Rows from block 2 of a small self-supervised image encoder, named by matrix and row number. Rows with one number belong to one neuron. Each number is 500 + 40 x the weight over its row's rms, rounded and kept within 0 to 999. All counts start at 0. Numbers have three digits each. After the name is the row's rms in percent of the matrix's.
Before each neuron's rows are labels from the 100 images, of 14976, where the neuron reaches its highest value: "top examples" is what is common among them. Only what is clearly more common there than usual is listed. The data: photos with spoken descriptions (Open Images, Localized Narratives). In brackets: how many of the 100, against the usual share in percent.
# fc1: MLP up (model.blocks.2.mlp.fc1.weight, 1536x384), inputs 0-191
# fc2: MLP down (model.blocks.2.mlp.fc2.weight, 384x1536, transposed), outputs 0-191

top examples: text has "playing" (32 vs 3.5); text has "guitar" (30 vs 2.5); text has "lights" (28 vs 7.9)
fc1.536 073:495461458532533449457461584538404499499563561521489473540505486518511580463518492433508462519506479495488504519535491566529553532546516502535491473423533529562468559479513497542456540497508507502474553474524577542472586507537501480518499550486474514543491547514409442381525483538531540538528487519542594544513451480499409510527533517469463428497527518479473423526508487525539529516538513505482475496507432491534496465503475496496576486556562523507524439533530481491535497428442440479518503514510486505408556558494437457613473491528532517406521457534595454454487452498537449495
fc2.536 072:505485510493515471572453519579490504478518442513572519518508481484533524487542523552426549505480547498509524439534456496493467526503447576494462525489533483470551448491564521495544480499484423548504521462546466493481464527462511518493547551496514545461533501453513494601571447517449515524467485436537554579514546504415530485464481433558501502507557505535462559505461522486485541444467422479484424478520584524448501566496481434452478500570475548555503506495481503485447534468477528554559523435480495498508458440493503487491499416521543511502414452431475447553535508559532492456

top examples: text has "trees" (71 vs 27.8); text has "sky" (66 vs 25.1); text has "grass" (27 vs 9.9)
fc1.367 108:515527487495505498566536487463472312469504559469529521500430521652513608484529473481549545536485453459479496477408450543476515515561474510523535571464516456489466433517457475531514484530525501421535541507446453422559549441470455554571511486565475552511487521578468476536474452513531529509517518534484510496537494613523532479499529413551407471492540470573525509473532483493551580462478476510520411416470517486525527540528494546527533477494418454455553512553499533542513417488506481501505517454433508460480488522433501471531525547573540482598462500475579525473493466540583499479
fc2.367 114:547508531488521511452537511551498535516513530467517450503532499475512511408544436493532493455514500477525542441504482500500545477477474544546550460490499468455510541423499521520481500485510523490586531491563565462536542466445452446503496484475461517509483453517536550421530503547510541469570460491511523485533504509502599575525491574492520545488472536508543393496420471460481456468502501498549504480527476540421526466494523499513552461514521502453527540422602471500503474584504445509497544509561494538511528516416484442499464520436488459559442448497543568500481547521508557565

top examples: text has "playing" (26 vs 3.5)
fc1.513 062:481465509503537465424402547479441477534470549473485533525545479493498522508527520423476442479452442565495465544573548558498557497460481472473522477488452498466559463454534509471416483542455540527522535416496467494491503467383521474526472564480508513557578423440471452506493440412479534535470435487461512544589513524465471563483567507468487554453442461466460531521494462466512520561525541464505553485476503523512443501461515500552474429533445559493479568483469549463507448497456571532461549494440520517482497522491502439556430512515521534553477428517529514496534446532429514582
fc2.513 068:512434487486459419492489523442506447511498488554504482501463527579571516518501541479553468520513516529456502465525548439465515464562443462545504545542583499530506403469534511577483568445478509523450496553499529474570529499516436467536525483587557425514534476517509478505487546481462526534467499496499588542454553491437560558470519561485452454492464316503544457553479430484470513489526440581472501573532535487427532494532507502460525533544457433518444503438544435480504466439479455467502497507454548526456539504506476500423547487451545549472481442439472555550466535465544490535

top examples: text has "wall" (41 vs 20.1)
fc1.479 132:487560523489514555526423463523443484476525480491569435579508485410493512515495477498503527515531407471504509523519464546544567535482456458542493496420461490437462525490495427488445483536444491485481530490440425485470485440511459459501498534501475469500504478489475489488474468559518502618545495549541455562386497435525532585498454520490406417529479559473507504479409455548440438507454541536517522556469467480525462514417494420490463548505462524522438497534465494487497514498431504523453478549560492520428442567394541543562571463539435550511557483485473459439554502483486476456
fc2.479 130:385522489491470511491472528403492472483533508452467605500529545501498486481497535458473466525491506588499519556495478444483456495514542525568490567571450458553527514486517421535552495518498510549514449530462562550546451496517517489420455446499469414437545458449513560498489451589634540523508480463492567470507506483509516544480534450481459536493530528423473507450536545489434518507475497530483508485461554427467540426434438463441455524469486525501466448524522568508501485573507529459590490480546437454530469457512490505479456506537454535444485458497432520493499506484551522528

top examples: text has "white" (32 vs 11.8)
fc1.95 063:553509535545436478440513531519518559520515546555514463468553575452533510540487480388575479541494519526519572525519516515474415536479551524548487478464503453456495490489475469445472492488475587518534455510481453500517560532504486549492437485459464527546532521422473454510536490521402509458509466445464551471449503494482495538487512573493539560552479555546492505494495486556499497512498539462501453527475508526451544521534519524510539544473550483526496492581532515524468519511496535499481485443421574445508505487546519530444535440477644448572485465521471568544495501508435488490
fc2.95 075:557419512522484531520502490602495539506523450462439492500526527596511477456503476481462498494494525461601477527529464406485444465495523463492521493527474543398461492542537532471451470476497422510538434485433510481509461513407432491481511484449428535474485522478515491483425511579502479571491492504441532531492464422521452533463483495497518535462444475516485552534419475501536500461478458464435561453511432507513534484487522454499516497533482456541545518492481476578476500451505553518533461503535500446523512472539535461419412485460449480473485492549480532457511497512522480551

top examples: text has "sky" (55 vs 25.1)
fc1.78 101:459537469557522531506565504483507487468489562490499490544524467400481550542519386502581463473509442448487583503495428518498499512444503510614476473465468429501488498449536533538566513496537446520508446521459500492462483410538469417579505548519500504467567520528502413500477474504479512518522490421548456505515445469540568571547472530523450534506529543537484487428470471523491473530484415527492559486519454438509503551491530508502546502554416472548429532441513545487564435470507432513497545530503484464449507470527534540513545465507546542423537493446572551499543529511529520464
fc2.78 107:554549437462489548485487534563535471560536514517486573475513509422510500498496507511532435501485549533483535508462533544458487522497501505500519444549524417531496442497461557483475468534516493558574465535505494515486457514410520494470457540486506426504407451499534443455497502466534519464489480437520577458550486483530529545486455474503493498487473529456524510539538503383493477537525465363429523450498530526438573487556479501511522491478535487482537461534484458457439511401538487485479512493446552543471521492452504454535502440486425561507543444456455449519448546512533495477

top examples: text has "wall" (47 vs 20.1)
fc1.158 127:441510516477499511540462524492400458552477526570471455542552545532505500517438510474501429608502489472462501534469397465524475590517515503490496466485441464461489435516451465471540489517463506525485444559513460517465510453480502462506481501536550469509541478526493494537463466557511538508484549591531490509532531512540518557502510472573466510471457525513466485522502517520518506507519501452551536426512513438492438465530493523487541530450524504480533468524499444456486506516397593522451452446486528473565486535503480500445530494544503470500433499474529542515434443459557501470
fc2.158 117:529480497480508509477495432488559516532523518420470571529430463475532459500463431525540494492531464573524521472517490530497450450501447478523489534496488467474465534509516531512476560469569538505511554495552519454514515496447435517532565479507436530427459504513537561486543448410583554487522470462479512450460480534507531451472510498388480487510507531591460542446453443562459493549532468499521510534522583548484475483475493447508494461520509504468513452468545553487497532511499503529503538504568473506486635517486529453497499505456451510420548543514428572482568522428537483477

top examples: text has "dark" (26 vs 2.1)
fc1.481 042:479509446553507573483481495512576555484440515519406441492466491499484503461543510455502561516507500549522502515502491499446515487498571515500481519573509519501595524426491507542538558472430512481494508589464483575491512455516570549471479429464605565455526512468499564481486499526470478480525505489523503440491474482550585570501538474490528493501531432529573493532480554419440490513472559530508502490482483523500561508447520482503539498454442456479479451576548465466532550405527513476499556502523516504501436479583483528437440469517526442490520480515431479506470520481502467467
fc2.481 044:502471611506501437533622573478467564519454420529507425504490514494559490508523545486464508521518577519522487434425538452461536543516527513555470489459442531503493475520513459540491530487506449483484479428429487453511480486512476520504473484523491463482502575485455424550483397498522514549459508488527473456551517493437465523484409513475500547480549556482550554514460518529457448525493501389456458557535558475557568474376503551488467534571510492512514553510496486491584497516495588499483407537490492549531504498544513471560531527439488482604499455488497505419513470509516488472

top examples: text has "sky" (91 vs 25.1); text has "trees" (58 vs 27.8); text has "buildings" (32 vs 11.2)
fc1.79 089:532444428483571581482507484478477519517467463489427528514540435505538467492426505473572566448577488495449488543556463513539472502471502521531519529506496403533505510434498535485570570405481565508480525500455462497572493522507497508520485522500484467544482571515560572571496479482609500477518519475538496491456509518524490521542445415511463503489541466504457503538515476531535461487475468480590544512555484523548505428526509513523512470473540493562464519533532501579489501503506504529518577411487490488597465561554523460475455529491574527519586476499496456496542528503496469495
fc2.79 084:508450527487540510489506428533580546553502492544503491496474436447472531541419541530470475498515510507455496511487474475475526483512523482515497506515455515455468503498531429471512529471401476548504539567457504522493490515445480525557507548515430456527519475443428559479482521452551553444574512504530513496493469530486474519530501462551523493558536521536539510530506535474548454485500489476530474494465527447479575550433525432439545425496418447490543473480556518452571566440502469520446547426493485499505522447448506423452470522473507441513525462436527434455457561499505472425

top examples: text has "sky" (84 vs 25.1); text has "trees" (59 vs 27.8); text has "buildings" (33 vs 11.2)
fc1.419 108:481488512498517528491560476514558549546493445453534514531448465421434505550466454561408486403512437430485545467529534528555496479524415532509598450448527538535492424470509599530579526470551506544509523517464497568475503534520528452587449518420483493549490506477539523554496478546453529513539511477563515551525483575511507504525504570493461509499494516539397486504509480477561539508453522523497520510576465568470494465437503424498455461553535506442505462483548504487463450519478477492440463488479480458443523484546472473501530505481535466583519533486497547545455496551514494528
fc2.419 110:507496428417503540488480473510538476486498516504532506493504486567463428506459471512549457455497532438450486473401463509470511490368514424482450504488473469522515514531525508551470406543460579477410481517496529484477516478553472519559573572494494532485484576524494443439486482484488515467446495508531471518400512538517498535561460498464547534478572491511540461514526555505477495514511520490493484444503510472409650549514489465503466515529536521529472436509481500484469539470540510455519535503459528506514518455453513439508492481487492506529565546496462532428517531535501526514

top examples: text has "sky" (51 vs 25.1); text has "grass" (40 vs 9.9); text has "plants" (28 vs 10.5)
fc1.499 076:543476513472495532498569468457524494529562497512470563435513464468458492503526500551542530518463518463509434480479546470475547502567451502482504483559532454504439434476472527557442502551547508521453449487451482454467453579542440487537591482489508528505473513478495423543458440491451470452513533505492430502483521450495439511519535466461497462606501533456388508509509552429507462471471487439503520489520418507512453492510447493480514526499463542544408526537547509508493519498534494563507478496452484553494484479535513579546433467483524524456570490457533554501497483548489541490
fc2.499 076:511600548517478462499467440501444464474509445551564433573564499526549498513498533522460519538446510582535532528547528565470582451523466420518521430577499480479464470522483559488414434434394467492492513484512470504528572501474469507492454473502529469473479520425569541489567479518482571509457476437452539500561580531456529522561490549501467548505503442506533464468462480629465446443476488496410467488593475505484547495502532513470487470488462517497521453509512475483552500527470483469552525492446500454506517556475539499438568434496468488501455513508492502469497514487458483552

top examples: text has "dark" (27 vs 2.1); text has "playing" (25 vs 3.5)
fc1.87 104:483420515486456521557521545494472508448575530505574555550514463468570529465508549453486493539492534486513468554561412488462516490554497467488563555487534516490481615462599428538444576527549449504498532488499555380491535443447506526453520522526407489521496562500540446486494503483475498536543544444486474526420504400461480494544527512486547472524515458518484454519562468538552549521440498530483562545507487480452529494477553518445444527522486543512453490450477509496544510525513509491506493565495488471489475485485460438580486501518464509519616491459474515554460584496558521523
fc2.87 110:482506439454481446427483536507502466451567513556524490522476497433524519506585488524464511456514584562549452515378558507528427536534492517489541514449479510499529444599500450498453474449520495508496467520549465549486506540537524458525483558464525471420484414502455490579464478526484533555494411486495440487593458580450500475492577465523448541469482522527466535497514518559467455462465470570556462529501571522498457476472459440505554526512509515558428499516506546472495501527482486472501435406504522450525451510489516502526450555489498439521488490488514553474466469472562550426

top examples: text has "trees" (56 vs 27.8); text has "plants" (26 vs 10.5)
fc1.707 067:513577525511517472570601477503471574475499493570523462516435474440451551478538481539456478470480521493569515584459499478519585513529520455501449531519414450496560535516462498561520506512476500493529549465470481507546519442540577513454496492491499484403494528528493559509507487468534479554522525417510523525555523517474512544479513555453522495536521507555500475523558477492447480519480444468482553559564381512465501506496506551452493541460504476506508502473567512525560523526534477528443482499511445486560560531487535490487530492524533448496507502490495469464535489507492532459
fc2.707 071:532514497495518514570504462504526555529433563484445516496530522450560459479524528487476397480401535550517452475482495556535481506527517548453553495558467479585487468518543536576490487419460502534474508490478464482504539540390507512442519465428506521558455543524529431510502472404448505498552498487463555572511417417516496527514503442471537561521465527520547495437495459423486442517447478468506499530430502466442499501557555515482509541505485557575521460502517527498438483483543502467493496503541544461496480498495445552486462578466469549486502544461507507497526497443562590591

top examples: text has "grass" (55 vs 9.9); text has "ground" (28 vs 8)
fc1.588 045:442494489547498502585556519490460483561490516524480446495522546527524530532513514518484424498449460459525507482475472469439507518455525493449532537488552434487540497466531517462548519459545520455483483538508473474495482481548487520453469537473521492529538558441476506488528504580480485453576513552521413487495535494539526507535529534477546509462553468527447556421497518600521535459449526495518417506529460502462569498583478449546409468472481565526575441495547490512408482554488463493496503466458469508463501459519476572515517490456491481485448402461445490525499531466556485507
fc2.588 045:564482507464496597462488541528506536504530548447503509545496485458538560506523482483456509466505486478490444475518449468511577501507487408513493532509420539455535457447485430502510507510453475509524538491458503519469519516509490513494450443512509494583461422534535500467533509576548561572536510532436476507491471506482484516457515507497497488484485489473521575567550508520553533530523536521483569538466515508587485451451448445484467552482509511545472548508543519549503425488524449433504507486564481482467505482447522558503473485507537457488471585550544479533431528560483507447

top examples: text has "table" (31 vs 13)
fc1.600 085:569559487542505492500540471485515511509519508500512535457470546503508525513536484518505582575502460563517519572478479432474519542489501481538482507537440514486513524465581468512445550456489472492519508488506601397493510496492494478501444444533497513514493532474534476494470476487502493531435591426533504518501526565475459478500527557512532452562523517486497487491499494513530522526573410464594501424488488513440492429489538506555518480518465511469504551513475561541502505435477423489448528496542477481495492476541477536490484458542425480455544483473508446446496475483592399509
fc2.600 086:451452485449524498435383512485526519475506501454466509520486455540453495501512453524460424563558481493566545483517536520504453496480497468489563523535438495564528435550502432495471539564516489524481534478487463539505515521517496532468481469476479440499457517437481470547534545559506456474526467459566435538589463422509528470454547489470439593490571519519508503482433466448530518484486463535481489525508481471554572502494437465507441521492531515488409524466507513442612503506398534490530508521505488456477414513541531431477540464488491459510523465445531530489445474544457517516

top examples: text has "sky" (57 vs 25.1)
fc1.7 119:530559465498501493551462445524430509436490499495479466455556503439460534543509520522545541524498531502531466478474562508459467498499518586481504502557520494408458359541463554489512395512464474616476534469479513528499493510432506472590536586595505538505524475493558530580493482505531467463504461489544523448546538557475504444498555497506485464547431450528487485528466478459532462513499469452436500415461466470480508574504501533503542484484544551498542494576444511462462416497486554515472469472536581521491548503527599502538438526474562472535421525497529571458439539511467514488
fc2.7 120:438504498494463485505438492489466548466439546466466472487503488485603482538542535524514433466508570527479524533479456495555500497432482537554491495504580552464468578491479541491473463501518505535475558485498555531525484514400485513539565572531473543505451504515569469511428516453519500561480494547515444434493500534494448539524458432467460488555554496478483461523460493458492553497429436559494544543483451493518559507531501517448476502501516490523560488540493543526533537508527542457532441527539472483461403532430443457473430496485514546506486468544505459497465517504473551549

top examples: text has "wall" (49 vs 20.1); text has "sitting" (33 vs 14.8)
fc1.737 138:500551607534535535492572543493518504484495471466451495519472389445478441499535537511514514479470513467519521490460468433573438513467537529432451466486535496518478510472550521449479446507448450513471538541439523527475528521441529489502485529513490505479495501498531461512512483512513461436496495531581484646539576562519600544545544497593616495513542589527547498477433560506424514509529478497488534520490494447550516524552505497504469509520453448489514442474467489552456445478462428513552481572487514572505556444445431461457496483510523477522533429525496462459487526577542489511
fc2.737 149:517531515562573544569511483445477422464530499516459399426500446439507465451458494472457462406476454525576461482445584501463473511430573515498524474504470529548503503529478501516473550542512522506523530554545511524468421577476476535520429440500478503507506552526555465482404456494579496496464515546534533516548614541541578517497525550486575509490490528506543515481548479469587585544525584504506483505475578511559491457570576484502551567508472506485564530489546571548478470451495486482530531505498488456466421495492521452548507535475542507458501482409467491575456438445511493495

top examples: text has "wall" (50 vs 20.1)
fc1.136 115:572457516457477536427526527479461473513557496491420465502491481510454542482532487527520504531484446503448520539525457431454499456469474486530501535513468577530420494497530479517494501411529517520455554468444428495521433399529494496537511519444482489511559490410549443487497550531558441545474539538584467523461544519508556554522565518525530451422520497508480540516484478509537463495489529496552499530560484451565512456453562509488501499439482579558489495548499460523469548445522499514497555444494510509494501447435541472505480557542515559519526479486395444534422531493457456460
fc2.136 122:507462529530563492500535495539505535493464514537476500496415487531478486431462580452531456488519473478517534508573526515498535486478482455569488450465560447501453513464458527489425500502459475521518495474487424457452451467544471467437525504515516436513461624454500497440494530470531598440558420493538542498566437528539490505538530482487429541540526502473486504551457507518511490544538516495441632527478483532523521425496560521467447493489548485465473506483475484528417515508459479523517513484517426490461505475533516546519528469534534491391530612445456496504518508572422431493

top examples: text has "wall" (44 vs 20.1)
fc1.91 055:526500416507512530511487444495469514518539509447424508522475553507528400489475426524505492544528495487415566472476438506476517459535475472477497505483512460522494498484471513509511432476466474557497441583414519516495465517454530569598536441511479504527547524440449438537508493562512565523563502498541529485513513456545520529482503516429467502520487519540512478556592500490483439545500492523524461575470524408496498505560511432488554573448480463469406546482483461446466462542451512534471534516505532522509521512527468522553545612642525461480496464477453506443408459533435476497
fc2.91 065:489532465473528520436494489566498533466484464486442519410472513478479486463523527427567512504489526528548519563413466519558518516455564540508485514524488499544503519469473486503539529473525504491467529489492483552558552528487455503456473475482576526472514420480475487543497540444575443496437524553503482456433510435497483530507524525441516528511523468484478519567510555405571508530448463514542505476472525515569455481508515491469457466602522511484503487487397535501503537471538589552519499497465514487471561516493494487504478513489427413572559529437524511506548529503599493446

top examples: text has "lights" (30 vs 7.9)
fc1.500 097:507421421496510511526476417518491506577507508528489506469442508470481530493470493435475521535441454532510521507502527505584552506449446433482541474511550569454429498525553488498490531448494632576517513484508457452453502494497476439503524448461521490524484571532469508514539455481560518434551521525531512449584551523560529550543464473486502503447546517512548550575503464454568451519572429483515515543488537442529507450505512494489552473498534478527571488511536503509578600553455551583529507444548516481559555504508517579517523464468541503507476537441427472457463581521543568411
fc2.500 098:500496474506466541440480524439458514468523503490543427447484463529470508451534488519502502439471569458493508472508535497525497560504451496516525475506449509537556520534415508582526578464473463414489381412461495496500536455494507496512409522525484495508513456446541482488458445470459517483490526551529546489416446532500409561560522492525541523474489541465483482602520528512515538485487532566473527476541526574528517481496489487487455471437509502473455552565432551506499448502450438550490500472439456463478480456510537536474538447498480534492463488530483464483517459500489498509

top examples: text has "text" (26 vs 6.4)
fc1.355 120:581495478540475495501530522461543504602505534478504553436516450566473452404522522552474517554496518548588547523518559499509505537537520495525497491544545570497502503485409509507410530446490476381520437483507469443463510495506485504535513490466474473506465482470493541421534527418513525466492444468503486506466521491477492428465530503465519535463484505502480499506524514471449522506489510507479503576515426498504496456526577529415495483517468478509490465571489493522456505480454451494520440554529531477560444471554520520448499469516408504455570532495567537425542495481503437499
fc2.355 114:467472432500571447537471509512486486500555497509437457516572525520510520537480491572515484485511527501482403464501434477489458502520455480498508516497507545451531510496556512454539492504470499577507513497478506498458501529501494422521498527518530425467472452474489476537537420503502507451519469530491477523483410533531509483453448485506518484468485599487490466551534442546549578556444546502548437521534516532470523501527552407542491528488457520524450517473439488470502502471490516490503479488533505497486527506405540537495416501449484532522498519517445462474571576492535512505

top examples: text has "white" (32 vs 11.8)
fc1.599 067:520426534510522530582556496481447472489494467436485536526459435443596505521460505475545497503531508448535462523466440523435497535517494487507505502496475470451478444565533482579518480537449576551460503513515505454496536499503483490550459490538458474489544506510462488584472517558453495450521506473486484566397457497397532486453529433504487560504550547559506473497526520453504502500522547543500528470484524507522428494512464511491453497454395534528497588496504535592456486525437527482518491470494514479473521504522552398498455516494576530426539501526508543524588551551471555542
fc2.599 070:437538498546477428459527460530482514496489462560467501501523458540469537431441464504488575470472589447497552484451505525527425490481543466525519438543533449492497519569510570388510561461496498493497496444519470506482443519501506517523546519528512532441558449497546486447475399456530460565510451508491486464621575491521471509474481528447462471478504510498494573531524479580443493456458505505524493432433513439481552537485531433460508512545550489523528494470488532474548555502503498569499477520463485556543486563493513572498520449472487486553477447534503500498506595485493481511

top examples: text has "sky" (64 vs 25.1); text has "trees" (60 vs 27.8); text has "plants" (27 vs 10.5)
fc1.437 100:519565532523485517527494478518488480504535509444436486518516414525508493526460520484477479492499475461463464481528510476490518498504444574517513559485515480443481464460553478511503508443470543517454468588412583578514492526509496502467489491463517473483510575514496550426535555504520465591507518551565539492440459535529499511520581471461488505567518491587498523521503485513477464535551511490605467442510464503543522444510490429523455539517524482525538489569496505448525527518505473488458475479494456405495490446487528388564478535500520475518421537486500531476514507541518473482
fc2.437 107:503522576532498517532485497470546494459525491579465571520518452498467489466479462494545459468547509533554514551471460444524484512422509535540531558552477476422475492443567515448559467472520481523545549549475516508551493473394503491482522462486495529522563499491514479476438543486494593500571532450548476510456502553453435523530478509512471510596506499500474432515441425567497510455517500460477447460481459530451454496514569497500495460469628524516586535480506458534416487509512463545480488529485535510544565496436484530476541488452574470502465506461535543480465483533484499548

top examples: text has "dark" (25 vs 2.1); text has "lights" (25 vs 7.9)
fc1.265 051:504561476561527482537503546542490540430466514493462485527525497516494544448540583538529510540497512470448570530495477458575562474514509537479521477551431508494495530449409506471510537397503456465444552541471486519517554577468501560469542449519450489441515500461514480502505488483501486549461482469525516535535475516448463510426618426483528558429551492548529551467510445497456447505506497487458483489549465524553567507477488480592469539468478488509555586433502486543423577493492496517533477519494510535477464496503497508546482489575551557482481479527488474485467580476569491546
fc2.265 057:491564457532511564471519534509524561487457537519513550498496508474499437534487447570529529545510499477486454454499563535518462453535499550441465471514416521553510533493503530455549511528424440466487454478471545521494507525513505538495416515487489447506559511482506475623501564522485485441489477441467544468548401542498463484525472509512542463501512460510569498491522473542478498497464510531460458507565571509447441494550521460507469571504555464543498483539464527518531552528533562465531471475584517555488623451511484540476487524549495561500524468463501506500483499461495538415

top examples: text has "grass" (32 vs 9.9)
fc1.450 047:556432467568508504464552485393435567562544537503460450507522509534470490487496516548496498520552444472471583477473433523476470484507504511526510523516537492482460570503442530493534483458479527480423481510439483593525579563529498473500510543462503515523441488516477502515533438520431487494495534424546444541490506522561517510394520435532520489460466518438498433572497505504524474497504527457487540502505463448492434464460443497536490522564461443579488512448554498478485516490507470556500475444509467549491501495504589519538534458506479463522512582546540510464478529470487497444
fc2.450 047:508437500465506477504579505544527496470528561536492470510533519487504495556534468523525493497491502506472487517462517497509519582549466566578427470546490532502626496499502558523484606571459591512542562496470514526499479555524428459484469484473490438517529535456538520459440569524473548529522536522478517525482527515575447525434497485548552535543494453527559480489494506512440424488478432449536476551540456548515460501481542531422424491552521510479540475496456472498554524490575481463516502491511508497505514410451475536516484576463507539461498422572427457507551449505579509497

top examples: text has "sky" (83 vs 25.1); text has "trees" (70 vs 27.8); text has "clouds" (33 vs 4.3); text has "grass" (27 vs 9.9)
fc1.720 106:475488460478447488493529538562419572503510484505522549534500500460493508534515528510441453489548511478504559484475551497449527546440467487491447468539587420504448588429525428422431554538578508482491528494505423447647533542507468402465499485462482521551520524439525439511471475487527487495505524527495496501478580487566466473524503524441490527526416524504459532548534471504527388451466525532562510472529477514494486463443507501515558475487470434460503495527527501542509454449483521450518516466539579566501515515549474480477456466472512521503469477510517517538451507511517464528
fc2.720 106:527537547545497493590578491504505472592453450517560500502538543482457494555545442564534534558500452474573540506537485481583498437527571493512525525494497521458523534483521569460527447519520509499506491531484475526467475510481524497509484523463404521501438574453549469562528534499477534435491492525407460454527472457522479467600493476521522497391585500480532491543485496558450500485463566502472394515520502515457495513504436525538448530545486558462475509437508451452440521563556560530506436452520477492499487532513514444405562482490476534462495497486584470452560471535482564504

top examples: text has "lights" (25 vs 7.9)
fc1.469 111:459493482488513452485465513512517523487466519463562486564444530559397396444511529474508456482498447536470530517519422455499544486451492479476335534448524451444503485406496508495515498532520513529559494551453464450457536471546558490487478449521528500536420541504470461560461447447548490534504479456547498518587497549471542552507466539487484556567475559511457491561471565446457496556472500469533499557513507486531507504431509501535470451547526494405443440500494510493518526549426499539509536450610541573474546456495493558527549483514536569472547502501498564466528557450501486487
fc2.469 096:514528501475445508582511481503451495491527523473454478510438459491457481525390504464538513542500543521528465500517613490523520477525455423584498466505474470489502537496424485574497552492519489492503458498480458493527524534480437499467536509502461541427469444546541565494475465451511498419536493479433566463532531477440528498486514542499521562389536453481472491517488466472479577460507499576494490461538490495490511444459467503549487455462549475456489527502592466467556458489506570559512477545451490494549450547619541520475524549512515575482499500480491443471522544549494470541

top examples: text has "trees" (57 vs 27.8); text has "plants" (32 vs 10.5)
fc1.65 112:516520473475559483452533497467521482529559497530445602487501537392485480503487481491493589510521441497499466538523500465588585510514469512410453488434509442483478497472523531578475530504530521551492479520475486542547502527542490505538569447449503458536457509460421446510472500480473547502494499517517523483553501524503470515465486559471545470515528531541487454477550520479487485469458509486465521581550546472525485535518477492515466533462533510564505481482461472478452485506469556533507462444457511488541522574481538506476510495504404455463479472462465439467460514476536482455
fc2.65 105:524457515560483512508522554478485475458510501475533389549548463449501565557551453470502504518462459518507516501525490451474534466477509513460479507525558486522440459512550503510540569595470524467493514428412488458476512478495497529477488525462449451482534455575453496535542430499440527498528570488524420507465553534553495521506387460511553559471454573513480511487472495497458568518463467526479436546540497486454536497517473549461505493494503527514513519499480501540543508518509533516490551471478570440476555461554475501514490591495582540541499488544600469456548449474512488494

top examples: text has "people" (45 vs 21.7); text has "holding" (38 vs 16.4)
fc1.756 115:467453413488422501444465457547484454557485541554626525544575560521502531553529465415564457492498515516502508451521517451499521498488510563551447485486514519437546538469531481531535558526478616522480452504540485520524567508502502501515535555514521509448492504491465448477548544514470450472544553539462428408477494434436440391494489475502482488480485464496509477509494531519543536516538487514465487488539483490432404528507470520388510519486449486496595530493482498527481484424467502503515510510511438487465460496531378520456437523450546512465475561528486486488446519510478453375
fc2.756 124:489497412451448486571505454497522525482523518505560554502560572512532419462547466513451638495559495579445487522452515506509544515452533545452540511509472500532526485496534540414514491567504477467504424446512567458451454493472437527445476517468485484547460522488513577505535473540515563541496402525481543491488434484465545469470410525444541524505520457531449484420482452541492468483455468466556490500428479454512548578542495593487499524479484427497504476484458496517462562496586524557491479437506509522529483521494468544489490461540525482469486451429515561490515442473560478491

top examples: text has "people" (46 vs 21.7)
fc1.649 098:522517476497511529502471546485504465504504466473566475525546507519508559475515499505471497573530514493437451471516478450512485531485573437491469489449506506467511480509511561502566479485427485513552513527535533484473411525439448439499492445583498551579495531449477507517491586531518447431493556546489424442477567502450460443561462495483508470544552545407509452451523525443437539503558474484488572451476492489493530498473537472571418495530513512451503595500516453482566466502493509455575473487521490486483489521511504440478488466492479539495482596487581471450462507460446518462
fc2.649 100:552561484449488480504514564447522499456452538510504621491522519530473460523534492451581502504502478476511550488495487541560517487491498532456491535435441486490471511482448505489446609532558481482506517573506474508558472594465411543484482539470493510484485490481519480484496467499503492567508562478560471516570427517512439552495480459589504509514504513468431487521497506510500479508509574535570515537515490558428467510505521494484429539505445465475512451463578503537503483528512443453522532490520458477485431530514556513472520484522460457415549517495560501530494532474592478483

top examples: text has "wall" (59 vs 20.1); text has "table" (39 vs 13); text has "sitting" (34 vs 14.8)
fc1.398 088:534521498564519526471460443538557534502495517497526472466522474491559442469514497444518477549504471530502492506535512452498578430510515478498436510519561494482459512454507426469501583550431468476496572508489435500485530485556519453521421539529462476523547530464493568488517434533529535450497475458503524510481497471563516543443471452556540503515559510497565509464501463511536414575476506479520532542520465517444505479528433533542573470539464480599516537493439540507506448463493520517495518554446498512399430504477542462575486564552499500472576518455418503539524503491478524429
fc2.398 099:503466539481500543532499456413523503430571533545501488467512541547439515513427506497513500465488493539537534508552471429492435500520525536585527526505472481485492478446530514457460530552572525504517481508482475513467501445478490463542440514453507459505490401451543536556505455453607534507466531463496494453538543575465482581510519471472481589525526491466455553536508549544463585530483454520464470535465492467494530484532508514425467485498573546445480513556435557519543506487529488455508479507507475476513523451461491496535487446585451477549475468538415440518487490462564439501

top examples: text has "dark" (33 vs 2.1)
fc1.540 085:508506475539505532542490585512466520545544473573482455526549489426563476515501544450493541539471514510546555491519476457470574563502471530531527488474501480428505469476499492469428540517547472537470483535520484498476501528545487473454451539522545511567469444519499453484495537422518502506531517485495546448462492475533431545526548559489452490465491470497519517579513494483533535551526513540443547442538441477511402480494542452464484413513563440548450544517532463505567441513534496455426551504466430501449496518467510458495480544441506488421553516484511519578497508517496519556
fc2.540 087:488502550408471453454505550554511489504537601483590508522507426512448553474506429491529463432492479471446487515518443529545455567483488513496433452490495523522467449438515494490515509509526500521476484502504460516510499457463430564536473466507474396484416545470519536490434548539486571520582477474512493554482474634419484526449475448445493537517476510497464502545479434517506521536531384469528463450461472489438567570568516472461530492504514533513489562491583611495570479458529473464466451414511423440494495510521461523563503489493517467556515446455515467494530508485482498521

top examples: text has "grass" (27 vs 9.9)
fc1.259 138:499433458463544519506514623585539519520468528543493512533553537467633431487570511535546487514514502445539504482551477430482511446504518535530493494467465527493553517495510434560461478477494431479531473494503478483470471411500547479505527476480525556565438466448548430483551469525494434491425467450462444408496454466486491470481534484490479473498517428499522447462533539456455449490468525534585509502534569469499491509483506487507490461476466457539462472567490481518498529510405421526520515447474520565472499456426496423462478459450547462450455456529500545545394505498471462489
fc2.259 139:478462477512512461516516507570543589494566481486546443481538507552494519491528486509495481453550429536541475559467529478496471555485517515519531516469547492531511468542462512494543457579503499547484575473494536533492449510498499481422506463477557543465541470576452518490492470472494531563487442445500490481490458441380408422475484444522479479481472461492485518539494485549519572542475595506526493516444516407557485490516513543480489533552534514527500520499530439487511480499509487544578492517642491495470534525526512527546461490456523577483510479496467506523483470486476463471